Weights of a small multi-label image tagger.
Model: norm layernorm, width 256.
Training: soap at rate 0.0023, 6400 steps.
Data: trained on telescope images of galaxies (Galaxy Zoo DECaLS), 88335 training examples, 9.3 epochs.
Rows from block 2 of a small multi-label image tagger, named by matrix and row number. Rows with one number belong to one neuron. Each number is 500 + 50 x the weight over its row's rms, rounded and kept within 0 to 999. All counts start at 0. Numbers have three digits each.
After each neuron's rows are labels from the 100 images, of 14976, where the neuron reaches its largest size: "strongest on" is what is common among them; "colour at peak" is the nearest of a few named colours to the mean colour under the peak. Only what is clearly more common there than usual is listed. The data: telescope images of galaxies (Galaxy Zoo DECaLS).
# gate: MLP gate (model.blocks.2.mlp.gate.weight, 768x256), inputs 0-127
# fc1: MLP up (model.blocks.2.mlp.fc1.weight, 768x256), inputs 0-127
# fc2: MLP down (model.blocks.2.mlp.fc2.weight, 256x768, transposed), outputs 0-127

gate.59:441500500500500500500500500500500500500536500500440500500500500536500500617383500500500500500500384500500500500577500500500500500500500500500500500487500500500500500357500500500500426500637569500500500500500500500617500500500500500568500500500500500500500500500672500500429500500500500500500500500500500500500500500500310500500540500608500500435500412500500500500407454500500500500500
fc1.59:362500500500500500557454500500570500500500500500500500439652500500500500500451500500500500500521621500500500500644397529500500500500500500500500539500500537500500500500418422500500530500428500542354515500500500524500390500500500500500500500500500484500500500500595500439500500500500500500587500500500500500500500500502411500500456602559500500500403500500500582500627500398622500582500
fc2.59:500500500534500500500500500500364500500500499500649500500500500500500500500500500667588500500576663562500415500500447579608500500500500500544500500500500582500500500605500384500379603500405500500500500405626500500500500500466588569460500591500500500500500500500500500408451500500426500500475363500567500387500500500601500566500500378620361586500500500500500500500500500434500500500500
strongest on: edge-on disk: no; spiral arms: yes; bulge size: small
colour at peak: brown

gate.411:607500500500500500500500500500437500481500552500500500500500500500500500672632500500500500430500536500500563408399399500500500500500451500500500575500346500500450416502500500500500500500500500329500500500500500528301500379561500500419505500500500500500500500553500500500500437593358500663500500500500540458500500500500500500500536500500500405500500500500500500500500500500449500500627
fc1.411:463413500620500500445500469500574500500500500500500500500500500500500500400500500500500567500558519639500500500500500500628556432399500500500500470500588500500500500412500500500500500500500479500500500557500500632500474500500500500500323500500500500559500500496500500580442500500500500500500599580500500500500449500500500500500557500478500537500500430462500500500562500500500500468371
fc2.411:500500500361500500605646405500500500500500571500500576440500585500500500500500337500500500500500588341530500500500609500500500402464500500500582519469500500558409500500500379500500500500417500500519500475500253672500500500500425500402500500500500427415500608500500500500500500500500500500500500500500500451500500500500500485500500399500500500500500500500500607531500500500500521500500
strongest on: edge-on disk: no; spiral arms: yes
colour at peak: brown

gate.94:500402500500520500500570539500500364500500500401457568500523500500500536500500573500500500420500536357500546509399542500500500505500587500712500500500500388568500478500500500500500614452413514443500634522500500500481500500500467500500422500487441500500500536485562406500500458500500603399500500500500500528500566500500500378500552443552547500500500500500417500438500500500500500500437
fc1.94:500531500500500500500455500458592690500500576573500464500489500500628500500497418418500500500500519500447422417500410500500500500500500500500584500500500577377500525500500383500500500581567500538605396500500500500500500500500500467597626500637500376500570500597491553500500500500500431500500587500500500459500500500500500500500466517503500530500576500439650500567408500500500500500500
fc2.94:522683466471500500558572435368500438500500422500500500500570500636500420500500500500378500500500500500500500318500482500500500500500500500500407500500500623433460500600500500500500500500500500500500453500500500500500500500500500584500500416500500464564500500346500463447545500435500500500500500500500500500500500405500500500500372500500500529442357500500500500500500500500500500500500
strongest on: shape: featured or disk; edge-on disk: no; bulge size: moderate
colour at peak: brown

gate.584:500500500380500459500500402500500500500587476387500507500409500500500500500500500384500500500500433500500500500500591500547500500400500500417318500500541500500590500500500589484500500310500500569500500419457500500455410500500456500500411500500500500500500515500500560421500642500500500550436500500500500584500500500500500552500500500500500360311500500580500500500500413529456636474500
fc1.584:532500500500500500683500500500500500500518500595416500500500420500380500500500500556500500500500566385500500500500500388500593565500500500500500500606404500500500500450420531500500429453500478500697500500500500500500500500500381500500500500455500460413500410500500500500359500500500500500664500514522500500565500631500597500500359500549423599500500500500500500445332500500500554575500
fc2.584:500500682500370395483438454500500500500513400568500500442560564430500500445500500551500593500535500500500651594500500500597500500500500500559500500500500360500500500500500500500500500536481590500500500500500500609571500380437583371500559500500500500500643500429454500500520500482610500500500500425500500420500500500500500500500500500398500500500500500500500500526500500355500500500500
strongest on: spiral arms: yes
colour at peak: brown

gate.349:500463500500500500443500500500500638500595551500500500500500500500500500500647548500500531500500592500500500407500500658500592500524500500562446500599618500500346500500500386535500500500500500500344500378500572500500553609500563500500500395500500425500469500585594500565500542500500500500500500500500500500500500500500500500500500564500500500500500500538468557500628500500500500500595
fc1.349:500500438557500500500500500500500396500496429500500500500410500500500500438485500578445500435500500500500420500500500334500500500561500500500556500375500589500452452405500500500500500421517500500570500533500426500500577500500500500500500471500445560500500500500500500426500546500500500500404500500500523500500500500500500427500489463500425500448500405665500500431500500454500500414500
fc2.349:500500500635500500500500500500500500500500500500500525597500500500648500459649474405531568500500538566572366500500500500500365500556500500500500500500500500459500500500500500351500500500500500500500440500500500500500357500500422615500500500618500500500500500500500454500500500500630500500500500580405500500500612500415500500500500438594500500500500500500500500541500500500500500500578
strongest on: shape: featured or disk; edge-on disk: no; spiral arms: yes
colour at peak: brown

gate.361:500467500500391419500500480500286500500607500500500500500468500500500500500500500450545500500500500416371500500500500500500366500600500500441500500500500500500500500500500500500500500500624500500500557484500385500500500500500594414500500591500500599500469500500551500601500500586500500454500500500464500624500637391500500404500500521500563524500500381500500500500500542500346500500500
fc1.361:500500549500500424438524500517374500500500500500500597500500500500500500500500500500500500570500584536500500386498500500500500500431537661332500466500500500500365500367500433425419500500544500500570500500500500500553500500620500439636500500500500543500430500613500576500500500500500500500556500586500500603500576500500500391500500500413577392500500500578500500500549411447348500500500
fc2.361:500299500500465402398500500500424557500500500500500546500500500447546480500500500500500566500500500544500500500500500500500500500614500572500500365500425500500585500559500500500500536612500500500693521500500500391500500400500500651500500500500500500500629415500500443476560500500432500456500500500575500500500554587500500434436500517408500500500500439337500500500500550405500500429500
strongest on: roundness: round
colour at peak: brown

gate.154:565397500500441500500500564581500500500500560500500500500445500500500500500659565451500500500500500500333394500500500500500563500500500500500447500500569500500500500500500398500500433500500500500623500623470474500492575500500500500500500500471514500447594500500500500637500500500352500500500500448500500500500444443500474500465500500500500500469500597675554500399500574500395624500500
fc1.154:500500500500614500500500500375500500500500500482500500556500500642500500640500556500500500500448291427500500500500500500500559500564500500421500649439500500500500592500500500500500500500500578500500500546500500500500500441500500500500500500500500500500325531500500579500500500584500500500500535500500500500500500433500500500500500500500500500500622500500582500500567500384500500566500
fc2.154:500500500500500379500500500489500370500500500500361500395500500500500500500454500500418500500500448500500461500500500387500608500639450500500539542477500500580500500645500552500500457500639451500500500500605481500430513500387500500526500500500500500597446500500500500525500500371531347639367500500500500500500500500401548500519500500615551621500386500625500500479500500500390500500500
strongest on: spiral arms: yes
colour at peak: brown

gate.145:500500500500500500612403500500500500500500547383581512500500500500345449500378585500386723500527500500500500500500376500500500500500500443500484491707500500500500500500500500500556637426500563500500605500500500396500404616500500500500500500552500359522500530500500500500371564500500500500500598500500500500500500500500500500500500500500562598500589500500500500500457446488500591500457
fc1.145:500500364500500500500500500557500500500500500500500500500566500500500500500500500542500725441500500468500598500625500659500500352500500500500500500500500500500500500633500381465500500500541519500500500407500335404500500500500426415500500500500500437500500500500500500500391500313500500476500573616500527613448576500500500500500500540500500500500727500500481500500352500500500500500500
fc2.145:500404500500500500418500500423500500500500500500500543500355500604500500500398470500356500500558422500500500511500500432604397500500500500395500500500500500686500500564489500371500591500423433546500372500500449500500500500500500500500500500500500500572396500500500500500500500500500523500500500500426500500581500519463500500515500500500500500500500634500698500500597500397500500500457
strongest on: shape: featured or disk; spiral arms: yes
colour at peak: brown

gate.524:500500500500500500500500500500500500500500547500525500500500500500500500500500500500500500500500500500502500500577500500500500438500500500500500500500419500500674500500500500605500500500500500500500500500500500500500500399570500500500500500500500613500394443500500500500617446500308500500500500393640500603603500500500500500512500500500500578500500500500500500388447500500500600500500
fc1.524:500500500500500500500563500500444396500500500439551500618500500500500500500500677650500500500500500533552523500473500500500500397500500500500500500500500500678500500500559500500500456500394406624500454500625369563571632500500500500500500534500500440500500599500646500532500500582461500437381500500460500500500517500500490458394500500500500500500500427500500500500500500500500500500500
fc2.524:500500500500424544584500500500477500500625500500500500500413500500500500500500671604500500600500423669500500334500500500443500617500500500500339407500500500500500500451399500500500477500500500650500500500397368587500500500500500382500500619500500457639500446500500500444500378500500500500500411391500500398500500350500500567344500500559500500680500517626586500500500500500500500500500
strongest on: roundness: round
colour at peak: brown

gate.648:500500500500500428500467500632500500500500500500570406500429653500500500500539500500500584500500500500517441500500500500473500500500500500377500500500500594436500500500500351500500500500500500486500500500638410670500500500500500500500560500404479500500500500500356574500500500442500500500560420500358500500559500499500500500681500329500549500500500500500540500590500500500500436500500
fc1.648:500500500500500500594402500500494500587569500500500500500500500665500500500500500500537500500500500500500500500500559500582500427500500500500500500500558500500500500497500500500572741600500500364610531500500500500545500473500500500500500500500500500500500500500500500500500500500500500615500500470500500500500500500500500500500500510500500500500500319500580632500500470500549412500321
fc2.648:500564500500500500500500500500555561500419500334590500500339500611500442500500500500500500299500500500500500500565500500571500500553500500500584433638500500500500500632500500500500500500500500500656478500500500383500590500500500500500443500543580483500500500500500453562500438449411500500500500500403500500417500500556500500500500500452500500427500578495401443500500599456500500500500
strongest on: spiral arms: yes
colour at peak: grey

gate.430:523500500500500500500500517503500493536500500500500397500432500500500500500428443484500500500500500500500500383576464500500546500678500500500500566500500535500500500500500500678631406500500532500500500500500500408353500500446571637481595500500500500500457500500500500500576500500519500551500500450320500500500500500500500500520633560500500500500500500309560500500500487500583500500443
fc1.430:500500500500500500500500382500500500500500500500500500500500500500500500500500500500500500500313500500384500503500569500634500500500500500391500500500500500500526500500500500500500500500374500500500500500500365500627430500500500500500436500500500500602394431500422500500500500505500460500474384552500500500500500485655470405500422500500500500500540475357432555500500602500500515500500
fc2.430:500383641500500500500582500500433410500598410500500500596500558500500500500399500500500500566500500500500656500500500416500500500500500500500500500525412426612500500500500500500500567500490500393500657500500413444500500500500500500500500500426500500500423500610572585500500500427479500500500500322500544500599500500500500500500500336500500500500500500567500500425500500375536500500500
strongest on: bar: no
colour at peak: brown

gate.63:500500500500500500500500569500500500475453594500602500500569306500500500500419500500354500500414500368550500500500500500500500586500500500500500500500500473500500596582519560500587500580380500500444500500500500500500500577500500473500500500448500500500500655500500500500611500520500500393500593500500500500538500481551500506500500500564394373500500401500500500389619459500500438500437
fc1.63:500439522500458458413500577500537500448500538500593576531500380571491500624426498500458500500427590422500484500500442500500500500556500500347500500500500500533500598566550500500500500500500397500365558500435555500466500500409559500500500500500500585500500500552500481500500391502386500402500500500500500518554565471500548500466500476442500500500500323500500500500581578500387500500383
fc2.63:500500500500500500386500500500581500500399524430500578500573330538500513562371451500500500500420500396500500435401515517478500600500500586597514500500500500500500460500500500370500567500418500500472500500449500500447500530456500500500378438500500512353500500500468532500500468458489376500567500500500500500500524603430551572500438500500453450625637500552500599500500500603557500500500
strongest on: shape: star or artifact
colour at peak: brown

gate.208:500500543500598500500424500500500500500395359500610545452500500500500500500500500500415500500500500500500500500500500399500500500500500500641500500611500500500500500631373500500500500380500449500500399500568500500590615478500472500417500500552443482500500500500500500684500500500366500500500350500657434500500500557500563500500500497500500500500500500500500500500500500604500648500500
fc1.208:618500500500500500473500500355500598500500500487500591518500500500500543500500500500614500438412500500500414500500472500500500500500500500643500444447500500548500500500500500500500392500500392429554379602500500500500393413500500287500450500500510500442500488500407500500500500574500500500500475500470500547617500500500500500500500458394500342500500500500500500500500500500500500500464
fc2.208:500500490500500413500500500500500598661407500500500500500500500500500419500500500500599500500500500500500374500500500500500500297500500500616500500500500500539500500500500500388524479500500500500500500500500500500500587500500500500500353500586500500338456500500500592500500463465427500500500454600472500500500500811472500500543500561502397500500500500390500463500500361500500500500500
strongest on: bar: no
colour at peak: grey

gate.381:500500500500500500500583362500611620500446428500500500395500500424533500500500395500500616500500500500500500500500543500500417500500500500500500500361655500500457500499500441529450500500500500513500500602500500500500500500500434475483500500544500500500500433500612500500349365500500500500500597500500500500379525500500528500500574500498544500381450500500500500525500500500500604500500
fc1.381:500500398385500500500561500500500500500500500500500461454500449689500457500500500500611500500500500500500500500574554500500500565500587499500500500500498482500500500500500619500500500500500500500411500585500500500500419500599500427500524692500500500594500500553500500500500500500500500416500500500587500500433420500426500500367500552500573500500500500500570427500426480500500500500500
fc2.381:500500500449500606500527500500500500609500553500500500500500616391551500500500500380500500500642500464500500500500500500500500500500500500500500630500500500500500539567500570414500500500500500409500500500500500442500475500500500500500443500577500500500500375500500544500500500500500672500500500392500500500500500566500500411373500500418500500401500621684500500382500368500500500500500
strongest on: shape: featured or disk; edge-on disk: no; spiral arms: yes
colour at peak: brown

gate.127:415500428500500500370500500500500500571607500500500402435448500500676485530500500500500500500500500500500500500370500500500546500500500500500500500500500500500500500418500500500500500500517500500500500500500447500555500532500500500500623634371500500500500500500563526500500594424500433466500500500500500500551500433500500547500500450500500541500500500541500459500500612500372500500500
fc1.127:515500500500500500500500500500500500422500555508500500500545500500379500500500500500500446500500500500500500500630500500500500500500500500500500500410531500537500500570500500500470560467500500500427500500500500511500500544544570519500500500500472438500500500500500500500500407570500481500500500654381500500500500500500500376500678500415500391448409500500500500408500423425552535500423
fc2.127:500500500545500572426624565500413500500500500500500500538500466500500500500500500387460500457500500500500500500500500469500419433500391500445500500492500500500532500500670388500500649500469500464500500500500500393500500500500500500580500500500500500500692546542500476500500500500500500500421500500500465500500500397500500500383466500535500530500500599500500413581643435481500500409500
strongest on: spiral arms: yes
colour at peak: brown; grey

gate.674:500500634500404500602633500500500579500500513564282500500500500500500416500500500500592499500500500375614500415500500500500536500500500500544500527500461412500500552354500500387500500500500500500389500500422499427500597365500500539500500500547474571500500599500500542577500445404362421575500550500500386457603500500500500500500434500500500477500500483597500580500500439500556598500500
fc1.674:500500500500539500500500500500410500583500500471500374500500500441500500562500500500402500500500500599500500574500489500500500500564500500447500439500553500478500416500500509500500500500500500500614428437589500585500373599559500500569392500432522500500500446494500500500500581592500610451605500500500648569500500414500500424460591500500500500500595431451522500500500599535465377618500
fc2.674:453656500500565500481403500500500500500500421455583500533500534500500445385500500500596500500500500639500500500500509500500480607500478500579500415500500405500500500490500371500420500500500500500500439500500500500525500500443438500552395500565500500631500500403500500500500561500427500500547500380478422415500454500500500500500500500368500448568500500500376500510500500500564500430500
strongest on: bar: no
colour at peak: brown

gate.45:500500595384615500628500366652515606333500472500500500500500500651500500470500500500500500500500500405593500500516588403500506500423484628500500500500500500500500500500556500441500500500500358500586500500503500348500500500500500500500456500500463478625556500500500500500500598443530500500456444500500500500500500500500540500500500405500480378500500500460500500591500500500500655556500
fc1.45:500500392561500500433500500500500500500500500500447500594500537500412520500500500414500500500500671500426500500500500537500518500500500361500582500481399476500500452500500500500500500500621500500253475630500530592500500500500427500472529471500500500500562500500500500571500500500500500500588500500500500500500408500589500500547500500578500500500452500561575579500500500500500352500631
fc2.45:500607500500500669448401500500500500513500500500500500500500425434500361649388536500500500500500500500500574500500404500607651500500500500500500467500430622433546500500500500500443401500500500500500500500426500500500545500500500589500500500500500500584500500500523395381500500500500462500500500575500500500498500673500500500500500628500635586500500500500485500500500500500500500500541
strongest on: bar: no
colour at peak: grey; brown

gate.293:500500426500500500535500381500500500500500500500500500500500500500500500500500500500500419500500500500500372500526500500469500500500500500500500500500500445402500500523595615500610500500500500500436500500500500433500500500500626500575500500508488621500535359500560450500405500500500599500500303500500500617500523427500500324500500500500500500500500500500500670500500500500500500500500
fc1.293:540500500556395437500500500500500500679537500500500500643482500500500500528413500500500390597500500500500500500500500587500645500500500500500500553500500546500500500500500500500500500489673500500500500500500500500391574500500599500542500500500622500676500351649500654563500500403500422368500564500422504500500500429500500500500500500500500500500500500500585500500500500438583500500500
fc2.293:500500500500500517500500500500500599500572500500425500500610450500500557556500500500457500594500500500500500500500500500500500500500609500500500397603385500500500400500500554648500500500405598500500500500579500411500573456500500500448414500500500500500539500500500500500500500500500500500500500442500500500500500500500500500500500500378363500500500507500500500585500500328572500500500
strongest on: roundness: round
colour at peak: brown

gate.18:500500419542374500483580500500500413500631500428581583555500346500500512500500500544386500500500500288519500500500420500568463612500500500500500500500500380578500500500570500500500500478500500500429500500500500415500500500500500500500356500490500500500500500500500417500500500500500500442500500500500500500491524500500500561382500389606500500500500500500500500500500500571500428500402
fc1.18:500547500500500500500500500564500407500500541419562612575532500500500500429500640500393500500500500500608586500500423559548500500500500500382500490558500373580554500500511500500606500500500397500479500500500575429601523500500500480500340500500500500500545500500500446500500500500500607500426595500500500500500500564500609519500502419500500424500555500500500500500500500500500382500369
fc2.18:500328500500500383385500500500500500500500500426500500428500385500446500500500472500500500500500500500380500500328500500500500500500500500474509401466500403500500500500500500500500657500500500500500583500500500500657500500375500500500500500506500439418500623500500554428500500417500500500500593554500458500500500500500500500500421376544382500548638500549500500500500434492500500393396
strongest on: shape: star or artifact
colour at peak: brown

gate.549:500500610500500429500500500500500423500500500500516500500624500500500500500500500500500500483373500294500500500692500500500496500556579500340500500384350554500500500641500460500500500500500500500421500500500500500500500500559538584576430466518500500500500500500546518500500500500566500500500449500500500500500587434500500355500500500500500500500500500410500500431500500500500500500529
fc1.549:500500500500500500500500500500369500557500500500500500366500500500500500500500500500500500599500500500500500500371500500551500500500500443500500500500558373500500500422466488500500500500500500500500500500500500500586387500500500500500500559500404500500500500500500500500500500637471500500500623387500648498461454500500399500500500500500500624500515500551500625500500404427500500485500
fc2.549:500432500500500500500500601500500500500500500500500500500373500500595435439500500500500500500423500500500500500500500500500500500500500500500500557601500641500500500500500496500500500500594500579500435500500500500500669460500500586500500577549500421500500500500434454575500500500500500500500500500500500500500500500500500500413500500500500500500500500568500432500326500500544411467500
strongest on: roundness: round
colour at peak: brown

gate.728:500500500605500500595500593500500500388632591585412500500500424500453500500557500500521500544500546500561500325553500500500500500500500519500500500357500380500500500492500500500500500500462414500500500500500500382599595428500500627500569500597561500438637509500500527500500500500500500470526500419500475446615519452500500573458500500500500500500455500595593500500556406500500500500461
fc1.728:540500521500500636500500500500399500687380500500500500500500537500513500500386500469500500466465436500404471683500500488534500500500500538500485500500561549439500500500500500500500500449500500574500500500446500573413455545553500351500500500464463500500394415490371500528481500528591500540500500500500500500500500500549500500500500500500500500500624500500340500437500537500500500574500
fc2.728:500651500500500500500500500500596500500500273500500500500500481500500500452500500500628500500433500500500368585571500500500500500500500500590500500354500500500500321496500500500500500370500500500500500500500500500500500461424500500500500500547445500500500453500587470500500500579500403500500428500616500500500500453368598500550570552500500500549517444500500500500394500500500500376500
strongest on: bar: no
colour at peak: grey; brown

gate.657:500500385425500500500500601500500500500500552532448500642500500347500500500500442443435500418500500500466500500500500500500500500500507500500526500500413500500500500500500500437500500483500500500500500500500500500476658395500452500468500500663500500500500500508500500500487500500380500500500500500500500500500500500500342500500500500500597500500500672500500500500500500500500500500489
fc1.657:370500500584500500500500500500500500500680500500388500347500500500500500588500500482500546500500500564500413500500500500402500500500500500500500500500500500500518500475500500478500472456500500500623669500671646500500363367500500500500500500500500500500500500651500500500512500415500500500500500422500500500500500500459500500500457500500500500500564500500600500500500500500431500500500
fc2.657:500500500477434500500500500500500500500500500519500500500500578500500500500516601500500500536529500500500500500500500500437500602485500547500500500500500500500500500634500519500500500500588500500577500500500500594574500450500500500536322500500500334500500500500500500386500580500500693611500500500500500500500311479500500500500500500500500500500500500500500470500500579431499500500434
strongest on: shape: featured or disk; edge-on disk: no; spiral arms: yes
colour at peak: grey

gate.169:500500500404500377500421500500663504500500470500500500500500583500500525396500500500500500500500500500500500500500500451500500500500500427500396500417500484500491500500500500500500500500500500435500500500538500411614500500500500500500500383467502500653600500500500500500573341500571529321500500500500500500342500500585500500500500500500500500500500500500369500475500500500500500371500
fc1.169:500500500500500380500386393500500500383500523517559500500500636500500500500439402500454500500500500480402500572500500557554500500500500500500500500459390616500500500500553500500500500500500500685500500500500505500500500454455500512500500500500500500500432500647391503451500500603500500500500500500500424629500491500500500500500500500500654647500500572500500541500500500500500500540500
fc2.169:564528500500526500500500500371528363430459500500500392500500577500500479500500595500430500545540417552407500500500500500500500500500466591500480491464500500380500500500500500500500500500521402500539500500582500500500582419500500500500500500500500500500500500500576576500500500500540500500500500438500470500500500500500500500514500480441500473500500500500500500500500408500500391500500
strongest on: roundness: round
colour at peak: brown

gate.403:500500500655500500673427500500500562500500500480488568500691500500500500500500370500500390500500500500500500500500500500500500522583500299500500500485500500500500500500500500500500306500500500500500500461500438420458563500500500500500500500500500500500384500500500500500500500500500500500425500500380500442401500500376500602500577500558500500500500435385500500484500500500500363500500
fc1.403:500500576500500500561500500500413500500500500500500500500518500500450500500500500500500500500500577500558500430514500500500453466500500366500507500500500339500500500500500616500619500500500500500500500500500500500500500500500500500616500603466500334500500500500500500417383500440500436640500500392550500500291570500500500500500500500570500537500500500438500500500500500400500500500549
fc2.403:500377500573602500371500500500500500611500611500500500500500500500531500635500601601376500435500500500500500553627500383500500500556500500402500500500500500500573500500500500554500452445587500500500500500500500500664500500500500500594500500500500556593500500500500500556500500500408500493431323500500500500500626500500500500737500396500500500500500525500500500500500500579500500500500
strongest on: roundness: round
colour at peak: grey; brown

gate.234:500500473435500500500500518500500500500599500659500330500500497514500500422500500500500500522500439500414500500500500500500652340604500500500500661500500482500500574607500500500500447515500500500445500664500500500500500603411500500556500500500500500377563500500500500598500500367500500500500500500611575500500500500500500500500446500500500394500412500358500500532500569500470500552500
fc1.234:391500500388493500500500500375434500500500500565500307500500500566500500428384500640619500500500543381500322538500500500373500500554500500500651500352500500500500500500500500500500500500500500500500500327500508500383434500500500500500390464500500425500500500630500500500500500468500500500500500500500415500500479500500601500427500521500500500500500355500500500371500500500500500500443
fc2.234:500500430402576500500604466548500465500622500387418500500431500571357500500500500500500500500500500500500500500406500500500500500532500596500622500500455551500352500500500500500356500500500500500500500500500500505729500500500549374500500446409500519500582500500500450332500500500500386500439500500500500500472500500500425500500500580500500593500600397500500500500500500522500500500635
strongest on: spiral arms: yes
colour at peak: grey; brown

gate.729:500500500500500500558500500658568380382394500350581537500500500500500500500500500500500500500500500500500450500500500500557500500613500572500500478500411500500500402500500500500500650500500500500500500500464670335500500569500500416500500500355500500500500500500500488454500500500500500500576500500394500500500500429500424526500500500500500500500500500500530366500500500538500500500500
fc1.729:500552444419418500500408472500500500481500568451593500517500392500500403500500500510500500500500459335500500500500500500683500500500500500402500500500500500500500500500500671500531500588500500500500650500500646405500408500524500500500500500486500500500500619500500500418500565613500512500500500500500573500500500453500500500500500500500500500318521339500498500500500656500546500500500
fc2.729:500500442500609500605500500500500554500500500500500500500672434500319500569500500500500500500500354500500500500500441617601500500500500500500397500555500500444500500424500500500500500444500402500500605456500500500500500500500500500500500500598500500318500542500562500500500500352500565500500432423500399500500500539500500500497500402500371500500500500642500706500500500512595500500500
strongest on: shape: star or artifact
colour at peak: grey

gate.111:500500500500500416500500571515500500615595500500500500500500500500500500500500500430500500500500500520500500388500500500489500500500500500546500500500500500500500500500500459500450500500500500500500500468500387500563561500500500500500500628439500500500564500500500500500500500500500384433419402440500500352500500469596500531500500500500448500500500387500500500500500500500500500616500
fc1.111:439500500500500428500500500625500435500500500500621556500500500500500500541534500500500500551500500553524500520589500500500500500500422500500500500500500500390500500622500495500365660478500500500500443500567352593500500601500500422596500465500500500500432500500398500447641500500500500500500500500500448500500540592500500500500500500400500500500500500441500500320500375521500447500292
fc2.111:500629500500500599500567500416449500500500500500425500500467500500437500445500500500500541367549500546500500500500463500500500500500500555500500500500500500488500500559500415500484500500401500581601500500500500423500500446655500500500406605593500500500500573500500486500443500541500567500500440500500469582500500583500500500500500500500500580500453648534489438500500500531568500500500
strongest on: bar: no; spiral winding: tight
colour at peak: grey

gate.609:500500500500384533500500500500500500500500500500414500421500449435586500699590441584405500500500500433500500341524500500500500554500500500500500606500471500341500562500500448500500500527500500500359500500500500361500500588400500500389500500500500455500500500500500500500500500444500490544500500500299347500500500438500500500567477500486500578500473500500500500642500500500500500500623
fc1.609:500500500500558500500500500500500500500500500354482486568500513539500500614500500500500500500500500581500500500375572440500500500500500500444500627500395500500500440418500572559500500500500500500500500500500500500500500500500500500500500500500338487500394500356500500500426500543500500500500500500500500500500383546612500462500500500609500500396500500500500500500500548546500500500500
fc2.609:500500500500500500500500500500500635500377500500500500634500500500500578365500626500500500500436500483500500553500500428500500500335500500500500499500463545500500500500500291424365500516568383514500454500555500500500500500575453500500499500500500642564500500500500500500500500376418500431569500500500564433560500552602543500500500584500406362500500500500500446500434424500578601356500
strongest on: bar: no
colour at peak: brown

gate.497:500460370500440500500500386500500500500500500592500500500500500452500593500500500500566500509475500500500500402669385500500500500500500500500500533500500336593378580500500500500542500500498394500337500500500500500500500500420404565500500500568499500500643478500500500595500500439395500500500500621500500500537620471500500413500512500500500500500500500500622500572500500500500500500630
fc1.497:500500398500400500500439500500500500500549572500500500432423500429500581500374500500500340500500660500500500500500500500500582500583500500500565500500500500500500577526500500500619500500500500388500500500500500574500500500500500500471500493516500500500644500509641500500563500500500500500500500500454500622500568412573590500500500500500500500500500500500500500500500500500500500500500
fc2.497:500571538420500500500500500500500500500439500500474500500500500500500500564620425500401427500579510500500500420449500500500580591582536577500500588584426500566500500500500500500570500574500500378500603500432608451602500588552549500500500500423500500500500500666640500584500500500571500500612500500364500645483500548586500570500500454500500500500313500523500502500500586500500500564572
strongest on: spiral arms: yes; bar: no
colour at peak: brown; grey